A small image captioner, trained from scratch.
Data: trained on photos of plants and fungi (iNaturalist), 90422 training examples, 11.6 epochs.
Rows from block 4 of the text decoder of a small image captioner, named by matrix and row number. Rows with one number belong to one neuron. Each number is 500 + 50 x the weight over its row's rms, rounded and kept within 0 to 999. All counts start at 0. Numbers have three digits each.
After each neuron's rows are labels from the 100 texts, of 14976, where the neuron reaches its highest value: "fires on" is the input token at the peak. Only what is clearly more common there than usual is listed. The data: photos of plants and fungi (iNaturalist). In brackets: how many of the 100.
# fc1: MLP up (decoder.blocks.4.mlp.fc1.weight, 768x256), inputs 86-171
# fc2: MLP down (decoder.blocks.4.mlp.fc2.weight, 256x768, transposed), outputs 86-171

fc1.549:510397528458520464426431446535550563486456486388449505495532498443463456491533395375486517510452506576543462530539511579518545549527431528461447559478420553529473632563454559476599486410495431522479523452407508487551509484563548482500515531497495583577572611
fc2.549:486530457483613569519461494466516548469555564410419557498541512553478467571571507546410545454552473507483408542526545558578531547418506504459563523536564439574409462482502558468497483539459483541504528519531420392508443498479501554552567481506573529485532530
fires on: "," (100)

fc1.476:634500502604527598491561532463523473502475580475544501510457430418541452549555478471459498576443432507481505350442419570591467428486497558495381463518404427543544465522569505555519518492513535400408505458437511476481461461513517479577466487554458470562583428
fc2.476:483475482507458437429505517484560505500532523505691454533566440534523531467509492561546484480466514383547603515543538501490420551539536550543430527526537485464484544523557562365528569621452543441462643434513516590457500569415553557488462496477522547492498488
fires on: "clover" (65); "oak" (25); "buttercup" (8)

fc1.381:550541558493471449524428445525489484528523532552546370528485544591480507564451609584473496501415446574445499608493431478493403447469517521551581537616494483511565451531537583536439507335526448509510436497548467439490407503463513470532498499373497508466422468
fc2.381:523582446476507583616436547369554526538568423424487539455507442607427576528454480493492495581479490381483458556533488504418574421503460481518470542575554554543473526544553485557546652458556484467536515604428539485495485522453500458444486452491498517553432571
fires on: "polyporaceae" (78); "fomitopsidaceae" (12); "laetiporaceae" (10)

fc1.379:585460549486438574548531452577525480535624520514423414502502466574497533553553566557557483486557432515528605619553485471538572493464461473545483554557509526506479483527501526564492484509506511534546529479558501445491486587554608509493491533422511458490473491
fc2.379:501472592510451539528476515487470456538409492466503525567515446487442583526511537599409521416427563516555469493502477497432448519499535498429599434449471605438494573505502494449472477552568604460436520521398504453396470520509600475539439486460486538494478483
fires on: "polyporaceae" (53); "<end>" (37)

fc1.243:455437553459500591548406499527453492521548582459502514533537447583581531576556530502516502549494476549496426555584464558587439504466463498552468505624511480500565500493446510510563423525599518510484541500525442503401520514547556456503487495488519417489438486
fc2.243:515538459544486583514566503487419493474542452441548523468513478540502524573506508506417452461450518427522531459594458436479532463470571505468515575633427535594521487506489569612514635485503498381438523495522501605524522496469523624424437464431529512503458578
fires on: "polyporaceae" (88)

fc1.654:533578503470484576521508480488452597535425459467502545517535588470437506489444493469502465549517616565556494550586478478450482563493498462358642426515536473455422502525510521527596413488519558478520447559535521511526562498537493427507546571480483474436491531
fc2.654:591537530558536447496461509433494556551414570549581477530429573573471565554532435502527485461569488536541522583502584480522414455483607472515637476470458549479532474502596545508429527517544510523511541532501473476502408531472478544478473465523446594486413457
fires on: "dead" (51); "rattlesnake" (21); "stork's" (13)

fc1.390:458592528522468474541451408447560481488526546532541461435537493515510523527492523561543552461587530466482475456532524555465562524555574570491531486428518481488409439495504515447474501527503454515504474560503511441500547546492494464569490546677539519596491527
fc2.390:542428502481581515481515452573549428478544478520443487539468518535513541568535506542433517542468478448634520558541525537455587519500546477577579508538564494546534543500601497484428499420503593504516371560438507511532510474462385514464533525449475490469480520
fires on: "clover" (29); "nettle" (15); "willow" (13); "bedstraw" (11)

fc1.78:482332465538483525460459482515473445501504531480561499567498550500445461463475428402492578477498517490522461470510476566476554558438509644476524529473521495462575495413523451569533474571559612481538592595463585447589457468512479534407479437509426436461546513
fc2.78:456585533562472532529517533480577589512484483445515456478576464560517559519467517574414472455458550524488540521496478618467467538546464454579501549511467569571577474534401546411499506495542362544460502431527484544441484475501468411480583499547530494521479513
fires on: "clover" (77)

fc1.324:551518503465453451527464398462496647481492509506549501552518506484457508509445460512504422409411446443501423472495496393491544502518545421567563458462400386478426489436469569612508523475564498484535449539444484491500463490475478446443516426465498572533551401
fc2.324:501477493578453457506499494468466357510531465430452409443516477456541554543538491511535522536469502544535547459496419527585516416480462546496431544492542565479402596424518591499473449465372513451479481515513394576505474432496468503511472573507422523516509540
fires on: "heal" (28); "ranunculaceae" (20); "pottiales" (10); "agaricales" (9)

fc1.403:452439484368471567536514422442442467548515517508516431517490536504504491472507419580407449464507508476609567486434524453457495534490490447412470533595486487591480517485620509494404516485416463481526444434515457517544517479489500470568514529459565480440471471
fc2.403:528484490601431400406473617564492485468515432510526525571568495431523520489554569501590430577536496495544437576464506482522450569468586455638525453494609444452529510537434507462477416459519530529426469489457507423568533571528504541530462540472455500470458542
fires on: "clover" (29); "thistle" (24); "wattle" (21); "sumac" (7)

fc1.570:484488509441583422518422506499461546400554653474467501434479556391431487474517450432462584490498444511496551597604550546568542491538401655470494524458439580475446591458469483503538522497483517448574558479441417492550495530508493516483519494522521555555508531
fc2.570:466582526422558583443529544480522570438504529529393430475361546535421495464570483514467500548601434526491493528465445589517532546412481533473576488539461478546501488480535580466497552535530540482460476407497446404500422474519592545399501475472470590473529458
fires on: "," (100)

fc1.656:511553529490397487589499574633529513459519482409568519551487609543540537415483494472491565491416494591503469442500495464577492571478548401417485554451499595512479485488490567501519466528418489505558576503539437534431612467521479521445507537506538419534482465
fc2.656:530481567543409515396482492482485505502451464467509514484463507520483507522499540445475509437594517486470450632523553476504543456507595495546568472487564549606479532526501560508495515530642542569485462593450578473439488564452499534587459491442448515459528561
fires on: "dead" (71); "prickly" (17); "crow" (8)

fc1.97:522380481528588505502474513522533492564462559429504489550487518533489514463534566528449546512469504500621467536494458446432415474584547590488530548559494458411440530543423522557451486480560537518471483486394446500508501485546455503528502443437451497446581534
fc2.97:616575538433508453465412490455479580444503435460455534444572491621445535464529463495459504569442458504392469459562506522595494494492579492473568493489469544514475588447434476600533551564469489543590513447481438509437466526553542507507478568484593479528499394
fires on: "," (95)