From a checkpoint of a small image captioner.
Model: 15.2M parameters, encoder arch coatnet, encoder norm layernorm, encoder num experts 16, encoder patch size [4, 4], encoder widths [80, 160, 320], decoder width 256, decoder activation gelu.
Training: muon at rate 0.021, 8200 steps, batches of 128.
Data: trained on photos of plants and fungi (iNaturalist), 90422 training examples, 11.6 epochs.
Rows from block 5 of the text decoder of a small image captioner, named by matrix and row number. Rows with one number belong to one neuron. Each number is 500 + 25 x the weight over its row's rms, rounded and kept within 0 to 999. All counts start at 0. Numbers have three digits each.
After each neuron's rows are labels from the 100 texts, of 14976, where the neuron reaches its highest value: "fires on" is the input token at the peak. Only what is clearly more common there than usual is listed. The data: photos of plants and fungi (iNaturalist).
# fc1: MLP up (decoder.blocks.5.mlp.fc1.weight, 768x256), inputs 0-85
# fc2: MLP down (decoder.blocks.5.mlp.fc2.weight, 256x768, transposed), outputs 0-85

fc1.565:485553501440489520475496466517504485485527522515499470506478489465474479489453499487500498504489502491489502497472485456491489490540424476467485521487535477440487516487475495478472475473492540470548489521520519542531497509507456497556558470494476490500515510
fc2.565:519493516497491476568505445529493541509546507479498571498487546500531526508534440519533482509446512465522536506513466497488472457536496492525487452481469488527526529481501546501468511498503504505502516456479519497444491488481499535513509503472498527492538526
fires on: "order"; "quadriradiata"; "brassicaceae"

fc1.400:518482452486507492506456547485468502544471526511537472507488482533515504491530547543487566510506504517529466473482491538507448485481548515539523521498503504531473495510501473504477496490493503477483453499479448536510460488480506529511495506521474501491498529
fc2.400:480507563529496441500456499511517509493516523492518490503515538496503493501538489493508493505507545472518519492520484520499452505503510441493487516489516487544543548493510503510500517432524546493526510506493492472511488521562479469501456520512511523508479493
fires on: "balsam"; "netted"; "symphoricarpos"; "stinking"

fc1.208:497528505461479501500497500492524511484516459508467480496507503490521509549492486509549492502474512476558495480505546462491478515463456491484532465523478473443501472512476471491462526479469505552530506501508516483510499550507537420468510481479497498485484480
fc2.208:498492467534491480517514490480542532480492525481500494527483487532484503502517482537481503474503522512531493478528481489478484470541530501511451471558497516449497480490492498481492489483499529496498529497486515523550477532551466504470501468508501502524511527
fires on: ")"; "christmas"; "castor"; "candelabrum"

fc1.717:492463475497458518459486526500472464496521469499495475516512512516468515487484472515549529529522538463491492465494486504480461528525506494500541495499512489475479458506489457528519537520541502488515517544497448445502508502503559489496541503492530469485507490
fc2.717:492509501551464526479520462550512504515521494482566529562526492484508508493520520470491507492490528482522532497496535500509521472540511481511506504463500496507493503453472523491510450496462521513541494505493446576523503500509489480508462454521522539513480505
fires on: "lady's"; "hedge"; "maidenhair"; "northern"

fc1.472:464524531434479510507520502465449514484497523479509479513514534484488520482494513498500520484512524477529479468494534531519520469448501514520523489455501482478508484485510530430497504511511497462506491490514507520508511512510544507506504537500491517558514479
fc2.472:512532477541538486522540524499539516501522484491496518511508484462515504505494501518484541486498545513522494532496452515509490569502478479516493511469465491482502493468529510484539494506489501514489499438518502452512501506501438520494490445528506495492539435
fires on: ")"; "claytosmunda"; "adiantum"; "albus"

fc1.106:511525477483541470468535540520484444553488488534525490493479495496506498502488476502513498504511509493494467512494513462471511476504480464498525499519491492486498539448564505521540521507518532468487518468507471526485535533490484513501517500497530499521480509
fc2.106:538498461461526485471565526541477530514520519483540509485489535492514515499503493464479534487508530488490510516491485563554529486491475443521491535480480497495487491513519521476501473488513496500510453474487460528507538498481465478461461559520511489514519508
fires on: ","

fc1.491:426498540502522472499545531468500498507488505489507497512467546483505505508513539497500504493494477525503473469494517510476492518492489482522505513503491520531437538514499456516546479469475490507499474549494489480499490521522517464465509493514509521503489478
fc2.491:518504478489499554512489568486503509504482478488497526464508517481503545500523474488460478521507491550475507566492501475476494499501591489516479515533519482453479517485495525506481525517546493514469508451544508479487474520487460521527517488530495458473507549
fires on: "order"; "marchantiopsida"; "liliopsida"

fc1.624:487504475507534489488558439500538488465492483506505528512491459469476527472496492492497474483545506508492509494506529434531473488453524501531517516553487462536525495553514546467490517508507504519516451496501451458486468502525458484498467504467495532556507483
fc2.624:536521506475484479487539509519504485535514510518469504516474513526499491483511479469485500464502535488477444521470494536478473518535537529497490540517535522481465484520463483490516507510504504504481501498513517510525476480531478552472516506446480488480480515
fires on: ")"; "poa"; "golden"; "holodiscus"

fc1.637:497497507452517520491474534507540521474472486514497513522539447477528454467503560505525486499489496491469508505482496489456493471508482492460498491504497541492494545496529513473476521512490485483492493512473529516509519508492550469529494517499452526459512483
fc2.637:494438477503557464510485519511476491483529451511507491505487516477488517521498514471471489487545497464520518528509513521531519495506500491480471520511517437493518472517486515474487513508536475484504488513515493480508476533501529516484489509464479479528487495
fires on: "order"

fc1.1:531491494470508500519501483444515468505537472526474476485510474483516525499488496507585486509512454511515468515468525510502493482508507454478487451522460518526526460523479477465531502559558517518507484551503533470500476465541526528543493507471491472522497512
fc2.1:516504513508490477513501513485525530524470508489503545495499470469478491525475501526524546478501519499486493464539451500526523505517501523473476485543492484515529508479500561523486522482512487529488544487476496488498502501489478533494469487489552443482535493
fires on: "class"

fc1.674:485498494490537487500473467515489468510495518508493479496485481523533505541506448493510491465528510461495475486460497540520469476517493508443491508456479485502482453471519518472506540482456514468483481509482498494521470508512491535499506504471510466503486463
fc2.674:492505497497490479497510483538506537536504511496507515500516490475457509493470517497487521496536486521510518480488487502482556538469498525515469488499454548507499468499500519525500466499528514481484521503526486469509479489538438487495556520507507531494530516
fires on: "virginica"; "spiny"; "album"

fc1.431:464497498489446471480474490484500463524535523507489467431517497516505476487520494500519509519476477530480482517557510519465501521482510476487521523476550451507473519493461504537509553495474507506517515499503527488517492552479473511517513497498470511473522535
fc2.431:473458485509494513510486507507484558523475483498573519511502475482468493491527536495506534548490524497506502473470525504467497497458489471530447453512473457483502474464482474502484506471507501487511479512489452499501541471485529477528478530482529490531482492
fires on: "lady's"; "family"; "stag's"; "cactus"

fc1.188:474519462506482500493517490526446485498517441503492495517526495482547479477508489516534504511466518528516519531524474517540536525459500454510513443531499483483498497466486523475495484514480456476521470501532513488495529485464498448501511498450521501509503506
fc2.188:533535515494534513487492491463483519486493514484475527509532467498526556489463467549463507469488545494477506474491509538466526483521467552474523540482516512497495486517560496533531502503501527495495458443490516482499453534478478449480486496520493515520564512
fires on: ")"; "artemisia"; "lily"; "eschscholzia"

fc1.243:512504529484501496483493526529456560525511504534483524495530475502499513512523518501457475533498488520530517541476485532498509508561527482518496518475487472483485526486507530457504485505479496506484529493496513505480496532481521556538454517520491457480483500
fc2.243:498441472483507483450507522530514466486522493518511509477529496503519493484541515548504503477527458493474491501486511514443483520468461481473563521508515500526495540473472513482459477471513459491516520504472493496511473475517485489438493512513460473501500547
fires on: "common"; "oak"; "celastraceae"

fc1.265:501488451470464540478544503527518517514469520524455510489489553485452518515559502453518510494495516526528504506516444528504519505491534458521497469524519467486555536545534512505524512497470472491514502472476512483508512471470498506507481500486486476500504498
fc2.265:505493489446530551491500499503504541498498505464474536486533505527501502476500513459516511477541490510488517493471522536491477492486544502450455449491510497516516495514483479559491500478473510499457517489518480500509481481568461516492504512444498516496486502
fires on: "order"; "liliopsida"; "pinopsida"

fc1.257:505506486505481518561499496508499513480510476528486476537509513511493530485474492513509515501554539559500496498500487513544484488508520561473484482520512509460503490474553476521500524472446514449498509494502530447520510536502496538447480530479493491487509491
fc2.257:474517485531531477478501460455515515461509484472433494486507514460552507512519531489521537503485473483505520496521479532519488514483485494491490523522476492459500458509520494484496501513505499506532458548521517488494493499506499516542531492515519527519501502
fires on: "virginica"; "crispus"; "fasciculatum"; "obtusifolius"

fc1.743:536484558498471467530531479449510531491506505519525511459542490568546531526510500477507457501527513520505465502524520505510516485475491476519534477495507542474488457452526499534473495486448518554533499479514478498532511503511560505478482501498436497506445535
fc2.743:482521489475526477501490494482512477503528465498527532529527472520484488500511531518489498546520499537521514524454503509494502499450526543489461482523496494447485539508495524490512496461504481523480494502530527499539501488472451494480501489529515462527544494
fires on: ")"; "dryopteris"; "potentilla"

fc1.144:483492489495530536499528542507514503485489512509490495490496499493523519447482506483518480461465575442508493487496521560484516511541523465507495527511504496526498489468494502472496501457491506472507474490498511525504504473494524471544510502533479513508511518
fc2.144:500492473519457538475544540513474488538528500500515504490503466489535483477502475465493512501512489502512514507514501490504460527490522491475553476473492535559508491513508551498525508521476522494494495498499511512507506494498488437499500510489507531558495478
fires on: "fagales"; "asparagales"; "malpighiales"

fc1.38:483540463498507467515555519502517507523540550502523465524471508476523483484491522512502536515544506490528506510490500468475502508480513470521490493496479469509502496497501479504536524500494505502509513504519491524493555521485473487501474481498499467508502499
fc2.38:491493522471505528479505502513472505543485478472486487532513515515487515516494522501516496505528520497522488460516494477503537470507501506555510516496497491512500522480484505484522548489531484482496483487478472505441518498474462507515509483497511545498500493
fires on: "balsam"; "archangel"; "ash"; "daisy"

fc1.201:485498512479492492544483498502491547532498471516496502507502480471507473499477538450500462517459451472507497557493480488497505542551482501505494488498470499480514534553509492524532477469496520518543493465559492488498529492478516483512466470516562507514556534
fc2.201:527476521497535536508538546466507472508524468476492546505511482488521453463479485518516483488495544484518537536486509527473460560509522542435538517487509511485436507513508481497489464459514533465474489537507453537510498507538478468526511536474499522505555499
fires on: "fagales"; "gentianales"; "malvaceae"; "fabales"

fc1.607:509484524523501498449484526488533487488487538546567497471489529551510517484514510559468515456517500556533496542519501527525533491454529516484511491526487503520466491479515529473458532502505506514456466502527451474499466466527514492483494495476539479482520489
fc2.607:516519504476527480482475442478459482504539522521441504495521491473520518510480471493489453480507531507450512514533510483500513547495503458494494545496573477506459482447477519505500514507472528489507552464536507496538497523462505534495516472474494508509507442
fires on: ")"; "ebony"; "rudbeckia"

fc1.103:504507502515479512543517501521512482518478498453518445557518500469506468531475459471518479490461495483524536487496488480509459489477513464523499481500563478441532520498538496475478515482498504533525529513516468477494485478496454500497456499520514494488490507
fc2.103:557463528523504474514512525490480472485466507475500499434465534469492511482538499504480496480483515524497463463506475563503527454490491501529479507515509480535493510521487497540521494482545534503518441499476462515516513514522509505523507518452493487520520541
fires on: ","; "bill"; "("; "madder"

fc1.383:517496457497486514485475524449516508457497496485564479470530464497536501544459559509512444489485482529498479519521488488539508486474535498494532523531533484494453522522514540519518518498546483479501514460509471498485493497493524517477492505466505480503484543
fc2.383:520518497502535469531466526525513500489539514477507478459542479485470456470519489461493500493474483507501520465479509525456502542489481479500503504537481459546488510492453500465474475505532483545533490534441521493501503502504499498518508507469472563533522492
fires on: "class"; "-"; "family"; "pacific"

fc1.603:478482511531506502506505511518528508506515562496500495511521493528479467496499531489555561492532538503490493532502516496505512491525474509504492480528501482529467479488520505506535503517526480422512506455442530498471499535478500464486515532489521457511458472
fc2.603:530508468489500538521524488531506494515561509492487509535526464500483499491491493523481510438554476513519499498536488524519474466502521455523476546549479506438484506467520512518499468472484468503516508492522532483476483510514474500478490514473498492491529487
fires on: ")"; "holostea"; "of"; "albus"

fc1.46:497505526483498517480466539450482518445498503501487525471498505468501499539534547532461520466554481513517536487494490480532529461475500514489486478490503501489518516510516448488470517479504466475464522514484500489518505516465524489506511464527457510529476501
fc2.46:565491502497476463540496492488529521503509489493469507485494512511512466474552527512492505493529489493485520524475459474475471486524445528519484495503523554451486481571492472520468536454504489484497493490507541498452492521546487489494534509491452471530508510
fires on: "virginica"; "spinosa"; "serotina"; "pedatum"

fc1.489:477525531479530509493491492504506534499545517520501502497524482504419469475456488488486479480495506481500514521494485483465543466518524505503508525498462492520454546488516483498492487501487481515512483498510526486495479467524524526467505500506536474495536477
fc2.489:485520495525518509538510518481506466484533519494459529516501456519501505485510483532470511471489482493489479482493462444487500460516426492496538482519518473485498460452509524488482523487526487470529502472507533488515504443482519474504502510512488514440500466
fires on: "class"

fc1.490:478518489515536473543493514483535514455535483544489519484474500455470480510470474529527495495455511530475487505522521514525517468458494613511511498504502495474509492502483518513476511489547479523478502478469531564508502480504534483511483485477494505513534496
fc2.490:509540491493492477476478455530518526501488515511493477573509488547504479525530488542487468469518481516507486522570506504454507524516468474463496494540476511508483432542467542551467485546529464469517530525519500477474480493489503503489522453498449522492515499
fires on: ","

fc1.502:487467485501536476486462510492517442518478501494489498511480510441508475501466525447491491534504516460483499507510509517542497493500506519489496489461462489492496505454448474535473495508508522486546534554481545466523533500481534489544482488508521516492500526
fc2.502:491517489514498474513535512524487517505490487461514481497516464498467498482488496466488489471459478512494570480476478478491519516534466464510532483494484520519542526519541469509543486474472517495505486487516487498455509471505509572513540497488508466490460487
fires on: "class"; "and"; "family"; "cylindropuntia"

fc1.341:468530433526571508470551520551507492506508500500520504473508502533473479515528506492489545453465509493495491492492543539519486468517489504503497494499496518553503517499440490489519466503542525509524550478476506490482502516508448490504513483527509477464487458
fc2.341:550478478465457486473471536547468504520508487498514471546529472492541468501528510509488488506494478469477482488447473498473525525469501490507496518509439481523530537507494509514545491504486508518492538486513491506498517535533491487524496491479468541510536503
fires on: "balsam"; "madrone"; "cabbage"; "turkeytail"